config.yaml
encoder_norm_position: "pre"
encoder_fused_qkv: false
encoder_expert_mlp_ratio: 1
decoder_layers: 7
decoder_mlp_ratio: 3
decoder_bias: "none"
decoder_inner_norm: true
decoder_positions: "rope"
decoder_cross_attention_every: 2
decoder_tie_embeddings: true
lr: 0.00081
beta1: 0.9
Rows from block 5 of the image encoder, named by matrix and row number. Each number is 128 + 32 x the weight over its row's rms, rounded and kept within 0 to 255. All counts start at 0. Numbers have three digits each. After the name is the row's rms in percent of the matrix's.
# proj: attention output (encoder.blocks.5.attn.proj.weight, 128x128), inputs 0-127
proj.10 065:116112116128109130141132116098132113099117129173130133138132145090171117128155117101163133131122115133157127145180126091174103107164117135148179095173109093122115146131183109109119190170177146108137127047150138188140167165087154125195176181162079181193097146086177171083115198078142086116081110172070108150179159113144100179158137153166139160171166128177099160140114137171142158150159
proj.11 083:147163154090163156091093161151110129137151167115075127090110113142112160154123087145119166154184110114124143116126136096123117151135119125117102131114126137155140131115122134137110142123125140116133146183123090088079105083210131091060091089078181084024229104166054080213069061199082137133143128097122133107135114135131119113113149138140138090119105130128120146154125103134098142104087
proj.12 086:181180163074186152076106167181102120159181175093068131066109090153067170163097079178110157145191160162140100175145076108157173124108136164161094081118075131103119090157148111089154120142131181123142170174141147095126106109176127160074093086102191124105115111144078068172160109191102154174142139123147129114114119125125154104139115122115128129108106126119129111119157136115129108128117
proj.13 100:154146118104138123098120125151114163146160139132116115098110092119103162135124109153077125129140158145121093135122108130119156112109174177149111123127101125093124083155125131111169063120110144119138128154096121096141089073097129116120110100074125083089177170174135122126117084137166153119203193120212110090046135129086133057153085085061082157084100110071173075069116183074138123173164
proj.14 140:160172160102172168073095167170102153135173172128069147071094090137088168186094082166134169171166156172148099171161067094163175094118139170180128063138076113083129094172178110079171124162157179167168123173144093092105132111156090120109101091104129098079141091150094100148127096130099116125112134154137123138119158084101136136148095104105098146116120118156157117101140157114168136154144
proj.15 118:154149138100142126094132140151112144155152143123114123091101104111099163142135110156081140132167140135124113138141106096136142120104126138145130110138110132118126113138140117120141111142130159128165141206151115061166064044180105152054043053040160068067089122217082064168158057187137140156153142115170116124095158107105134106154104102097100137103110114116156106103137166104126148155140
proj.16 072:112099097155100126116115109118137118105105125153135143128153143136134102129113154108175114120126159152141093154150057109130172092126144163177142089144075098080149079168161107099167125156137168132084091090111138147140131144074146122178164155159077141161114139119195171081121168073201112086078103156132112142115169044077157182146081091101069160113104138164185128096172135115184182159147
proj.17 116:115082101160090089177161101077170125133098092113188108175146177110149085078156166092118087092080129110115131116116161127129095142110123111120138143133154147142131141109113136148113127112113123116142127125151133125140117086114129137139117117094112112140087149176151131117144117134131114129176195097202153078060114117053170071111087068063061107066073106077202093081140143064130119094114
proj.18 130:147174153106157144065140139177076152138156167165090148078093058106100190165133094180100149155152132161135126158141063148118175103135125140151160109139086108084114103165146120106163121130148135138108086100101133163164135183067124156175160175187078137162067144074201186080173174056195138102127121121114144124148120137166146125129146140151157121140132124127091128144160123150105109136134
proj.19 153:090062089174072083206154070073183111115077062120211094198168197135172058056162189078138075075066110091110146093093186154100085162127117092088133184106175147170127170086076160162090123100094087125121135115146137139131131124126135128132127134127133139137108133126129133130128132136121129133161139125142141126113111147128121107118131127117130127130124125095128118119101134122121112110129
proj.20 044:159119125102120090151119096120146105142169144112143106099137116123109119071172148142092097063157147102112118099095133148094119165117147163128097155100105122143098104127066167143127082093080136116089198132070158125070122145119168076120175129130208141068255129100094097160040113179097141135147139125118113091135110117132136115093131142138120118113081153140127142132147072129128111079090
proj.21 099:150149155101169162107083147142140115146168153089092145086112130156097135147116110147152143136174135127138120143135121095147111156159127144128096109112103127149125132121134134113117153131127152129166159162150106094098133108216113108074095090103182124071175081138039063198094085180055114149103087133064120153188112161176106153112164177174178127178160139157067159161121088173116117114103
proj.22 092:176170158080163133082141169145089110162160174120086115076086108091097182154127071147110167142191126149137121151172104064174115129125091124154154086148094136134128134127184074105104186162166178090142178147141171107176080073142153178078072082062163108126087145186110079132180109206140138186143135108146112137120133122121105120138136119114109113107122150118144135132116132120102136137135
proj.23 130:153144134120165145108094143140142101126147139098109114102124134124104127142079117132153136137148139138133131151147115087145126141105117138131101108131112128134128117120149084130126162140137143104140208173098169087178074080173127195041079073079227130138081121173071051144199096225128182222097095155101100153150150120144105153140140151145145152153148144162109143146131138146141149154152
proj.24 121:159169167104172166079101178146098190149147154131083162073083100142095171178106081149130158185169122143147131144146117102134121119182123124127144116135107127115148129145147128111130137133153133180191114182127081084085147099141083117115104088090118082070162089165091102137115079118093113115166158168167132165094152099105136104187088100082105162126138072105150093070124200115170128160177
proj.25 078:131136113108127132103110119156118136118153146144105123102152094116119153132148130158104122119158160144134083148128081169121177100114190167165111117134100104089118076164121155122187066112116153159105075110135101142098170203104101108172162170198086143134126102051157167111124165060130126086070078168073112160176159115173126182169133160180166159171159113191077145149134136169153149129147
proj.26 117:096097090164085110157136091106141129095101098166159139160167136121161098100143166107144090103087142125119126118110117181101146119128154143124136151136118115109105113136104149133151099100107110145108085081123126173109188193067126087212192183192075164167153132066183191094087178047134107087177173133172144123087125157124127082131112108094117151121137098080138098086092136106140107122154
proj.27 125:114110106145094086146167104109138156126109107150167108144146128085153131094165147116094086102095117116106141104104144161099119132129124110113155159127148150122117144129099156148125099095113105116110122098108156163139130147067146149173162162149097136175119172119200180081149163101166124112189202129211129106055138120077143063167084081065081140075105088075183095079107184073144132131154
proj.28 143:178167145088164131097106146174107143162174158122101109086109086128088171135132093174056138132168161147131095135101127153115165109108179162152113138103117121090127098161097171110173029117096147145156132192115083065102112081160099106094108084081150066045191112166080099165091048147114153124150143131154118126102160122121126102166117128109129136116126083121130124114124174115132157141148
proj.29 089:176155134087146101074163115182088122173175163142109107094103075121075176116160095179059130104161159136127115142102097156096157121129173160137115134103105115100139072155100148120165084109098135123117107137100139124158133114080129147148137127123102114147124155150175149087143124099187115105169171137199134117066147112085145085159074077066084153092112091092176086070140179076160129157155
proj.30 084:150138119111139090117163093166113088142153135117129077113127097098103161107120109143084116104128122089083145093047168210041140150091129121086112185041166172150114129107048142146112101075069077142172138155110113100166106082116126157100102097064141107130096141178119088090151101142164144155129101106094123129159120152162094147110175166157152103154147153133098154164118111157083128126113
proj.31 092:117087110127101123165116123079173129139100090081173121157132189150143089096142167095120116111121125112134117109139165077152090145106126118118103145149139132153143144106126130151108127138121146135150148183153101073072116071188091067077078076078164072034194095170060087200072048186067131120158124113140104130121102165143113102120145147132155136134116145107104118137127114126101122116110
proj.32 101:101130103166121141118144106147124167080104119203132143140140121136147138145089133126152127173076136147116125128107107199091182094118135138143173135114140117093144111166118121109166088135141091190190068154160051107098140103128052087152113123118050059081106112153143158114115086056127068061128129160140087150118167098119098131180100128117125159126151092141138127112090197119151162169168
proj.33 134:152147113119131114092158108182105115133161154151112120099126092108094163125120108161095126121134159160125109144118079170117196081112139174169148102123091109078115084181128114087172090147129141177183090163170073096097132095152064096120095100103090084095116103161120124129122094110108086096116110169133074177123178094126084142198095130122136176141172117160130133117086212131172168188182
proj.34 115:158165126094153134071115143191101115139168175128080131078136082131086171150114099167108133130173157162127101151118073155123197101118144174164115104109079123083115085172131134094170093132114157182178094177155096092085165117147071095144109103128101108096151076138106116139098105096098081102114111160133091192127175119127085140194118136126149166148178091147122136122091189136161159177165
proj.35 123:149126123107129113130130121145130122143142137124133113122147130134108127095129116138098120104142136113109121112086152158092133151104137131122119162098135160141132119113065152135129090093072124139115106159121114100056150103093109073155139111114114088074232118143131140125055080114120118084207179110215155129047110149094140051150101093062108128092114061046167090080089152081134105097130
proj.36 132:068066089196083128187114092066182144076059065150183136187163202131179061107106185053200104133066088087104167093123182124107080150118092079093154163140183161174153174082113124163081165116126092128118114112114128138119133124085121118153141136132105117132146139125151150095119122114138133105100133129123139130130134111101152144109118116121105120117115127135151131122135109120146126106120
proj.37 099:118123152147138160117121138112104147120119126157127174120070137121116130161090122111188166167134086107134163132177133071144074125168065083114188112171147116165165161100177067119074228173190119122119108109132145149181104132075138172141115137135090122160044146127188148070186150107194125117113110106093176124165106133150152157091159139154135092145130130124109149149149103158096103104105
proj.38 071:135145136104151153088113118151118128114137143160101132103128117122122147144128102147116151148154107094084154110127116132060144151102091112108168147122141169165131125102099122138121134107118110152146079179120070083112132097098090089125094101092091054042175129150140133112081072097171113069182139077130201100129093181179127090086180142142165075139137086092082131144111102156045097059095
proj.39 035:134122138128119135119153118145135173122170124152123119111110120083139133167115108136164126152095145129175134113087177185098147124117173169108091153111148106098121127132126173152177111111112094135104172121045169149060185178049124079196212150183137167147209123067162141053082147098111074083104132138135120104124115117112096150053138142119106105112095155145137141126104095109114140114095
proj.40 064:137133123124136124131121101128140116117128123118129104135136139153123114101126136122135119111120128094098136098076177165078101150124159120101096168086171144148141126103059170160116100081061096100104165147127185103167100101165147179085094099118179153129094124133100085176167135194155174163168132129150144175106135181165103099210136139120178168176183048081076119099097201153132142183155
proj.41 102:123127143110128140148091130107134133138135124117135119135140126156143127121160132134085138116145119097132125093111175134110080164141143120090090179103160140168136152095091179161109081109095108109127179171105152078143100089157130126073091082092197122096158118151070065165112089194131161165172109123124108141133100198210092104141178188157199148185167128090045133137090138177080116150133
proj.42 053:150127122105130141099115144134113160143138142143103135114111113117124138163122118133130136149137158124130115127124104154109135146153170151122087131110107098136126091129132111128143128108128115163156127138135165111183138127088099175147129116141109134195037125141156130082203148106164142149125121165149089175117210073121085140206096123102109186126160084158144133087110251125171196237202
proj.43 125:157155138094157128094114133159118154160164149105107115080125089141092160134130112162108116118152164159144077160124096115129158105135179173162098107113083123080129089167126153103173080119103158113120142135103146117159098115122144147120123115110137126135127150151124114126148121140144144147141145181173084173085190082097103120212075098076091194116143091123166097058098211100192166209200
proj.44 097:129106113122120101162134096118160110145128107097151079147159153137131092083142153117138091084107127113117119115083172167101108150112149121113110158085152157138122146102077175148121109087069101115128189131127181118152106126150142174103121107120189161176085131136100077138177138176117169192149119166135096181119149143155072120203134151118151178162194074117106135096059214140143156196178
proj.45 097:103100105143098112159119117096174132105090102125149103157173159134176096112143164093143098118100157134132096121094133168126142121123173142140101137093128125114120122142105163127149084111099126127118143102137183149169114157126139166138144142161128173196063139107137127118168185124148129161091097178111089208147181102142082174213114146130139190175190104167116138102090185165191182203185
proj.46 072:165156144108165133077120144155097116159156158119104123071094092120089165144090097143140140133158133113111142135094119143084132140123129118113122148090116139137148114111097104139111167097098112143135101083159148163171144174083132158171164169169081159222033143096187171063181183072154151130158122148146127175120158118160107123186121136116146169159168099111104111101124190143139142209184
proj.47 086:132152164126165165089104143133097149133138145147100152087080109122110147165097092133171154161142070108135179123147141085122078129169082079097168133139151121161149169101139113132077211139157107105079123070108153182140126199108163123159177184199114180172123142055163166111139195106161147113141100105107159125149088141180128130105166160156174107157134130112071131150151117161094103141107
proj.48 029:098137110137125141128101151107131142073088126175093160137153140140163107161136135123191115147137121159142140157160094106177122137146111126136112088170098105118121123139188109139146179132162145035070168076071157184171090105113208162114163164104157129147129202161163139115135142161136175153136176118141147049110094147081185118090140123114089092094089098118180100115144109097102087073109
proj.49 139:158144121086145107108140119170122084149152158131107095110157109122100139112124112153124116103153119110101141126097127156088130176125118116107113144075120166155115130109092123147107162087101101147139144121127182132169130153110117196133135128157136158203051130107145119094212164125156146162092091186101097204155176092154110171198111145139150188173186113168101133110131206161181151202182
proj.50 117:124123108132123125118102110141155126116133123121129116108162124135130127112135151131123100111133171153137082142111104141120175115126181177159100121105088126085125081160109153117175065106091155143146169165123164091140116102158113171095103090114165132123115105149090082151152110167119120165146138185167065187094174122117076115235094122094124201137163103120135118080075218116181171201196
proj.51 042:108115160138122162157093126081145140124122111121135146146118158137149117137153142108155142134103100105149136092132168128146055124160139111111131134126161123155117184127129190137092107134124113115129162119135143134150129177168130125111127134171177187166136100065057076173101152153100133179158133094120153093125072193204100092058190173148186097157152143088048104129102061141054089087112
proj.52 059:146133103115125104117135111165133105124134143133118100121177121129114134099136127140120115107136168154114087157104106150114194126113158175160123120094083169092135087149105128114172100103095146130146163129127180126181099122138139191104124119130141155177090141133137103126193157146153135177155158171184119197077163105090098118225073098072106178135161098106156102064085216112187159180175
proj.53 044:085143105112130128145104119140145087096139143124120090120183114112162152120135120123146122115123099125100115115075157169097151136113116123119124140041151187124105176136077173127128091109080103189185180146145160119146160154145077152117133110162153183202058092099098082115167138147123133167147124164117127179144138165153077109173125153139170167168216086130093137128082194125145117208145
proj.54 040:163136107103156107110146094176137131120163135113093080117144126121087125091078097136162109112115118114114135129078158177069155163137132163108096150068127144137108104106058121131129169079077078169138143120127159139124163172159102180138160131186145213185063093064109103128186174127121147135160134140133174159118093158121141096155116128107154157178170068095106094094141181130159067176127
proj.55 112:157135105099138107100145106177129081139161158128107099104159110114096142108119110151120111096147161122103110134085110177088169155097153163136096132073101152125110093135085131127146111091077127130130180130110205126198108133117131206113127116142171174202067134117132098109217158165161167195121115185131101202126160120134109140178118138117141184171173135126115124099116182141179135181170
proj.56 105:162160144085157127096110137165118130152162162117096114078132090141098154135130103160119125116159153137134099142097105157099152137148170152133088136079091122110119099141100150121147101097090118149134152134125175123164139153131128178118135122149166172189081118106113098120181157136130177184125126187141121192115175101124111143208084112102117204159173078140130105070121206132204138215203
proj.57 124:133123101132127114123132098157154105112132130137132100124169129121124127101122137131123100105130164144119094146110107146118185119097140163158134111106106150095116099152109133113164085118100157085103196114101197136183082117145165179091124124122187161168122160132124101142174145195146161182106084166106076202151170133161082157208135167150176178181197123145087156134091196169152173192158
proj.58 017:113123073135138128088088116187138166086125139115131106069164124040163160104095120114174093123123111140097158155160075088119255141124109098122104117142094151109140123165135079162153153100158161148108150177081206098107124087145085184107116102175146098080144103150156166129131127180142133104113099115146151138104119095092141112135095108109148077105102097146144175162122154117191156135088
proj.59 149:111115107149128116149129119131165097106109117111139108146164159120142098098099150100159106106112132144125120159130124124135159137086121135146118112116116151121125117128117092123132139125115141086077174090105208170200076149145180223096134152156179184201082170102143133148228184177151177199098104154106123177150170098126134153194104128138142157156172103157120143127123196154172148163156
proj.60 031:155153165093157157101119164155108113152156150135101150080095105119093134170131104142163138157167127139157116147154120113165114130110116144143137090136101118120108139122166154110119194146142166136094144109085178150073199204079151129184196163203157199169175096044154137101118186105129094128172145157174093168086077167129093115115143142092140154135096159062119112101094133124122109095128
proj.61 069:153145152116156168076129142153115183147144132139104161077086106136093149182119116154149138175137138154159120167173088099157150114164117127141164088173096097102168117148194139120141161146177151152153135134154140123141119136128096152138117118131105119142059111134139122125160140103115132138172155115204118096061133077069129076132081089062075126050046127103176092084160165058127143171118
proj.62 097:110100086147113108134130083141173125121115105122156092133166155110135113085125159106136079100104134125115121128094128140092161147132142135124120144082118144121120126136082151140133102095093125137134145128150161129159114127143118166111115124139136146163058124125133123129171144151142136154135092173138077217121182118143064132238102143123167193164195090129100137113067238140174181222184
proj.63 105:158149138099155133099103132146123135143164150126098119085115099123103149135124109150107130119170163115128106128102125127103127147148179159120078134099107111125128087128098143135147084096093140109123167161123172092152098088138148157087094086089183131132136130171100074146149105198131164172183159142187114142071162130115101089209097107079108178127153060095143105069090231104155148210179
proj.64 110:150141114116133099090136105178112114131153143122115094092129093112099165116118113149113109108139157144111109134095087154106189105107141158149118116091096133094119094163112129103159098116103149175159072145179068114067168140159091052162123128135060112083149085118121148153064126067097055070139106152146079177115166120139077119198110132115149173143164109126114124115097196130155159210175
proj.65 078:112129119150119107113166106155129138115113129166132117133135121116133137123135132127142106132117102123106161118116112132116126135147090093127165117112135145131125150135133111128101170113149115143162083102175090149129159128139121129154144146126072129155066123141160157110133152081129090103079105176112080181153208062110115180235072126131109198148177110171142143106129232142194176237201
proj.66 118:122130125133131139134108135108136128106125122138120128121136128113150128131130125117134138131134139137123116140132127101140124136116124133130131112125119134121115133129131129128133125128123155050083206116066213140203074110097198206077133123106214164179120187141131092115179138204186222206155164093136182075119086169140177097083147127126129095125106134084122112127160082130094082082095
proj.67 016:114143141134144135102131111083130086100113137151127144064133105091159126128149144110145113114134131106100120119090163161077111138037138093129144163121168198168163132073063146150125122071062131124153126118129067125154130122054139078127101122089099071106097124170159117036103082146140109123187148126157084079116156131192064105083131125127136121077082119100101124119077121103075120156147
proj.68 082:144154170092155166105096174115086123150152155118088161093081103124120160173124075134132180152176106102126138118125164116120085139140121102096135141124146144167138149093125124132096164120121121130107148112080175144166133164063158173145158135148154176180126133096131112067160168125178180172130123096091189107156070151145146143045180140149125070149112144110114135150145037153080073070079
proj.69 050:165105105128133095111142097116150141147141118098140087110128153113089114102107128118177104100130174139115103158114112098115142129104116165151140097105087158119142094124134084101145172122106162097102168095086212141192099109066153179151162133127144153207084167146179125072191162153193170153100103157121092207133192094111121170178128131118114168143164116144145147096135182162160196167162
proj.70 094:133144153126148161109104143126092138147142142132117156109080109145110156160121102136126161158140120134144135134155115110149120095159131123131155119156128093120150130144162129109123133165161136101100141082107135173168094163137167133121140167160129173141120148086135143128133172125159126132129093090064163106180067170190103144040198177184184060167128163124064159189097049177059105067064
proj.71 095:110085101180086103173123113081154109112084084101180139179151170141150087100124185083151099104093140101117130099101159129120105133141151117107092157122164136135154125117100144157117099112095118115121154134131168107188070086173142170075094098095155132152052131174110091145178125178145115160126119084133160102117081131105158130049138118117104088105079178110153126137159040112112117066066
proj.72 020:119151127140147149066088143065105139054099171148078138094126117103179168178113118093211147146162157139140132127101141147098100072101145155135115139110115134130154110133129094131149183118099149167162149137094194140109201156087114127202194131180117189136155071099134108096119194093168098110148153160163125197108091178129102128121150157088125148160137132088122103074132122157144144124131
proj.73 106:143133139122138137103128145139108104131140144113102139115107123128108135148113111133163158136155128126132133136141106105142138116141117132137142100128117123133140113121154094112124186152145149128105122090138131159094162179139148090157157159176115167126140104077126140141095168097106087109084049141042124180213101159195093187107194195204198123200168139157053184184119089201104113105101
proj.74 034:126123140191143114129136083118162166095136087100157152127088138161086097114080154124223104119069135142140140148097112131118135081178118176140140111124105107077129099158121108087151168131104114147111148080123152170087168185132146134173184163191135224153157102052127115135111193101111094113149141152139155151114100186102148113164110126115133185170148083088118095074130110141158085145148
proj.75 080:160124103088101063146160088147132084166159137107150072128154107123106141067178139152074093057138171126114085107076135162114141144110177165132080144069111150117118104140083167127146070104074146110148188154118178093154112073118134152092111084080184132154128143180103070106147100193129119159162170120175117106084108169104113091102113121086105143114116163088153093091116109092128109120114
proj.76 117:136127132124118107150126126113132122130134122131135111134143127142129123117137134127114118117125150115119118110092144151104120139110156145118097154100127138134116113127095146143134096098093116114132155154107149106134104089110136148112118100086160111132132153174123097118146101165137146146197215112231137095031125130062148052147076069040057136062095097062204074054110174052142119126143
proj.77 057:117147165105143131138152148111137175151116132092146096126097143110160157119170104126100144132120110139127117133154145090171116122090110100149132107134145154153127174129147145111114146152140156113152141163171118095096120066146124094114067082058126076064159139184103106152084084186118134129190180078202106092072113120067109072148111075078069109053076132094190124111108138080097146176124
proj.78 033:070105116185116152149089104123158087090085103123170164138154161163139096094122172095126104123104112114111162147131116113112164141129127116112116166150129106119140103142091124162117097100117120101055106147119115145109098153198150090077123155161157128067177130086108140220087113165128140121183120061194143120077078161135140068118133125118166081093078105071100103151137093103086124071067
proj.79 151:109087091168088079182164085093175133113092080113186085171162184107156078079127162083146086090073138115107136103081167162108116140121126118113121155095156151148109141106091133134111120108092105122151167164159127093134094072190127140071074078067179116097120119182064069176131088201084146175130143113144141118106133116090114126117123106101093107107111125125169131122096119102133146118120
proj.80 092:103087109163100098180145080094171077122105091099186098169153174129147077077133169103149092074086108093103155099100168140104094152085102097103128158107172160167122164089093131151094152112093095178166113160171081092103144127165089090122107102111129109089106086127091101145100103112089110125110098118080147125171101149173123160073183163170162108153131154146086152159143075170090103094109
proj.81 096:148115100101107068140189074149144134182149116110174074135148120106102133059186142163027088060117157135100087119099124154096162118094153159147134143108118153104105104145084166122170048116083143107091170135099162116137100110122140143117134123127171125115162155128121125141126110157150181144205171108189132102062107165119123054133132111091130119098102102065134104112096124101095133104116
proj.82 099:171139133085132111109116139137124133172160149095116094097122111135102155116166112147065122105168173125125081108081131147116115138132184163141085144082104126120118106136091191121143049098074150110134147154120112089090123089143153070110126094071166105084242131179069085150044070159081144146143148137162092142082138140111072117144127124089101146118147137122160120100070134101144160148150
proj.83 074:089121139165127146147137141108129145087082107149130156161122148136161102150087136090207145160094060111132187123161162089143091142147058072096159125155168148163157178095163076136077233150170096111096128100109157164132114137095162128152131143141109140139163160119163155130137168118155119121173178111184146107088122113075135090140104075081076132080101106091182115090134153095128111159138
proj.84 104:141177158090163151093106166175085122141155169137085143097106078146112180156133091167089165147175130143144121124120114168136154120144156131127109141118125099124115123149117157121140079130131127127120142149120131120127115143172130135091115124144162145106149107102082109166123127151107140153100076117061117137193116157206076156112188196200211100179167149163049175205087101184094125125103
proj.85 099:118122141135142157129112134114140112114131126121111142121137146137129110140103126114159143137136099085122157097115164143107081160131110105088108156111160143183120155088100142147082144118110101146147159172119134094115117119170099139077096090126179130092159091117065067166137101172105139157124099122070160146184074183211115145095193192181205109190162146122041144158119083195095081089100
proj.86 071:132095092138100099138132089121150100137129114105147104141158142137116110101131160124137089084121152123115098136117113130110136136098142140142106115101108144116141108139121130126138103117098145121124121100113140138157133116068143123174155136110092128183114161155181147075138135098165110121131158157187083124062170065043147118143058069055037172077089149122213091061154168056185149177159
proj.87 037:143150163113144120112146139142129129173152125061110087090082114112126158136136102131123134118137132112116110096047178181097128127078165108113081136048183170139137158116050219122122073090047126116128145131122123126129128131137159116106128122106162135124148124126094102132116118138116175168102067115082108168177105159173069167109187177169173114163158167133085148168114093159082113156111
proj.88 126:172175160069171149084114160178094080165181184102085133076107086143080169150118087182081164127193144140132104145141101100135157124095137155152103108127101127121139102136134107114147111144120160129140135162128102085143090100168106122076088094093146102084128116144089094163137088163137144137102079114081119125169104152184114152099174172179175115166142185161069152179148078171096116110101
proj.89 152:091083090177090101176158095094171100095083088133166108181165185115168076096122172075177096109079090096098169107132162120128093160112074082105149133132172164172134167090129093153074195125138098083088144070116178178162115148103172165137153166152127166197097175103165154108171177138158141147096108140099123156159128130138138153140134143153144142150150155139110140146149132149136120130136
proj.90 085:156163158104147146086129169142099144148153154119087154095099098126091164182119114163115158155164137172150115167179076076166137096131105148165159064158077113088125116166199096094150150175178171112128151127084174131157115136095139195119140123133159150186133138130147110089190146152161161170103145158143144131112125109104208125134099103107104160127111127127145083100236118113172092117160
proj.91 155:126108094133102077149171073123146113134119107135169083149159136101137123070171148124087084076103124100094140103090156163082117157118133117099128168099153160146118133112078146154113100091088101086128166125121159126186074082117157165104108113080150117147101183175143110123164115176164141158189186094198136081065124134088117067128106094075088110074095107086174110100098153073110134127117
proj.92 129:080071081185079117178134086088173117083081078148175133190168189121167070099115182076187100118074096101114166104133156128114100151148095096098157151143157140162130156094126110159098179118142094126111128083132149168130153166122133142156156162172114165172104127091145156115140169108120111124082084160074117165179143124155112176144144159172159141169168118166095159156109140165138144130134
proj.93 155:088107120165104151152102142089132166075080101170139174159134150128171106151121146088169140169108115117137153109131151141128113124152131113107129153156150112134128134121130137144124128126144107205203075188180062074084161092152046079133087085096075060067106067169103121134097072081084066084097118156112112154146169093110118162151106123129111143124138095159147144122114166132155158144153
proj.94 071:119081073159085068168206078093185103133099086102187081164168186095152076066146181093126065074074165139107091129093126177124144109066154152162132117113120135106108113143113131118151096121098149155132128109154158142089180142082099125180176144157121153186084124113150149071120145114093115114160166126170127119091121153089144082137106115097105148107121108097159104103124119096144116114135
proj.95 126:085070083173071079174153072078173164109078070123191093174174174114170080071173182084148068085070146145138108131111112168125147102138151145143135131122112114094096118156125160114152096126118129176166083119174075136089173169133086076172150148160066127132103087100135157106101142055074074089103131136121117124132141107124112144111130129126117114121118132152136132129117114120127157120129
proj.96 151:157139130102141113121144118164132098158157142099127101115137120129102136108128119154092116100146142117117120115093138163107139140116146135123101149095137138141115120121090149133132091107091123160185124187193076071071146081212085083101078077071142080050176072176058081194067060146042094121132103130112113152145133160163095128154154158152166138153167114132094158151097143154113138131132
proj.97 164:151142111105132110089135117183116106139149157126104108104141104124101149125121116154114113112151157147123107136111086153123183107112144154156120111113099122103120091159127118106155110129121146181173085161180069098067164120182076073136109113122097102076147069135096127162076106094071071091107079165111078189147169114153073157200120154144164179168180110154098141130089192157159169189173
proj.98 174:126111095136111108128132101141143101112118126134128110138160147119134110112119143114167105110122118104104151103104136149108124149130114114113121138109141141157115136110115114144103171110118106163172111143183080108077165128178086078134112112120109109088146076133088116158081109109059081111069063178074072196181172111166062192178137171166163174176188142187091164145087164170158175190169
proj.99 035:115109101140111121133136152113169137153119149124117122135161162129149091129132147110155074130120111166158115132144104149187100148149151122161130093144102112106113163147182164124121109129163144142150132114137118154108178155101125117172185165149123133164155141113173178117107152102090106143200201159202083138063143157113075066211111136086121180115173134091150115100057223098161109194177
proj.100 087:160150153082138116160138135141114071166147154132141134140129109137113136102138130166071135100158142135144101127116144151141126137114151133129120153120129119138116134128111128135132084125115134120105202135082186120142127164133148186090146124152227161150126124092089096133162134192118225195141120099095166100155057177178143125066181162164167103143110177117078138163137051160085072076082
proj.101 093:147181197093180190107064193130090176139164160125082172084077087177118162193110076156129192190157151162171097152134127126156125090164166162148114121129106090092134122157142156087162087151134136159158154182103107080102141129138106119100124089116170117077185090130062079144110084135111174159146161117128182106125092155135140115097148123119120102129117117105130119117136103128108099123114
proj.102 042:121096084168106108110108094130160109103119086104127124122155125128107113123088181107166079108137140098096126118087110130075158163097138152093094144105118157128142077109094099156129132072083132112099176144077186125209054124138149213089121112111187140159064144148148084119199138170181175168136108119152158126124088132141181124074124135115125144136109155090123104096196073121129072126098
proj.103 136:146125120103127122121112114135142133151155132106129110108142124134113139107147132143085116105150164134126080122107126120126135127125170167145099123103107141107120115152102176124155050117092170097130216173087170082142079082162142155059097073075227123084185136162054050178126077226122169187173141136151119138102101173146105091136144151113146140144134129086108112108088130129116125116122
proj.104 094:191143130087148103087123128166114119160171154108120113083125096105077165115138103161075119092181198143127076154106090125118169114113175184154115120117078132092117064154114123105170074108091180131139148155117131079128124085122133105120127084077153108103170115174100088128104095149114145145176157142191126127059151120096118092141104101061086159108113096082174099063092164094150148142166
proj.105 104:144128150117136133134099146103123108150140121088121129123099129160114123138128129126133145127151130102127137111112158106127078154135133125093081141104140131164144138092118133148100151119109125117150192167124163091172080086182131176054070074081197131127079111172080047159187106215128138187148117098115152112145069185171141117073177164152163105151123181099085130151162072149078086103088
proj.106 055:155142097095127096086136112172117103134149147124101083086152094118106169115136119143117109098173131096072134102068130152063147149097134123103098155064123186138138112116065135169123140059062126100116177122109217141210090111131156221097119116123162155193053142150141099112218147177167166184128122129139126164137132128124129138163134130122118147135141140114136133116142144129138137174131
proj.107 126:086071071172082109185109093086191104079079076121160108182201193149174062090117187072180094102095119105102135113132147109129116161105102117111119127123143157157128142102126095158100164125121124071085184091115192158169088139149180168107131146137181168166129174108124116166155167185142153170114111155118122166139139125133144141161114136136144168154145125136109118112144151146161131143140
proj.108 186:106105104148125128155097103110169106099113109118138108145167164148145088104108151099163111110112104086092159101106168124093092182117107101087104158096161168182128156079088129169085156095097096094095190119100183133157107134135161168096133125132197173157127146110103093135163142190140177181100077159080107175170142146178102163150151177170180158192180122153070150147113147179138144149142
proj.109 022:168141117097141106109127128177103093142154170110113103114138105152097151095128122159096137077157125121128148093109143137108118142138097101089097170086108148150107163123099112172102163108108110199178184167121129096089219165106083119148157087165168207152142028082073045076118143148106112156171133157156108094099101148148094102114120156093131155150102153092104090082091132098146127158125
proj.110 114:165153151088145126097125137158096124175167157106120127086100083144089173120153107170058137112163181152156066133084109174119159086135217178157083138091100087072140091179081210105184000122076157141142124154144108102123117113155118098107105109109139114094147117148100106159091100138104112124180143117165125124090130144131091096137120119105126133115127098103135118111085146104118133133133
proj.111 030:148130098092125107132126123145122099166117165107134114133133130137128129097147146142113105085126151159129087126098111172120132107127161122156102140088109091092083150177097200135149088139089131153097148114129234134149155167119123165169177146205145210205101134069128136130131197118174135143136089148133129219116121140139075138185137147120163180177184092120108122115098159156161162185141
proj.112 039:157149112094132088097154105176113061136163168147109096093165107104098158091123097151117114097165150123098108123090101142088163145128127163135119132077083167132098104147082098117126119103096131107116166127112208119149114124103142153118123121125154146171122152124136115115146152168154136159220191113212159153051089188119114041147123094067109146104140109054144085077095142096129097126147
proj.113 097:081090083177099120150092078109176122068089083135146107159194160147157089100121176090164089108099117099087147102086139148071131150102117116104110158091143174135119137115071167165125106073069107132137162164115160090154125118152108138098105091128157150150120101134089077135140117167135132160109078153106097186154136156181090151162160174156182159189182143135070144136113145168135156175154
proj.114 039:120133132138141136112043112143143101081156131124101111098150094154127143112121126121123121124144148116139106118069134150088145151161167176110078143049106117094105127136066193131138045084061122144150169150131165106160133163149139147108129116139197213177123106083081062146140176160139115187135114131136121168124119179179082127132141158143173169189183139125063125125130125158129125169141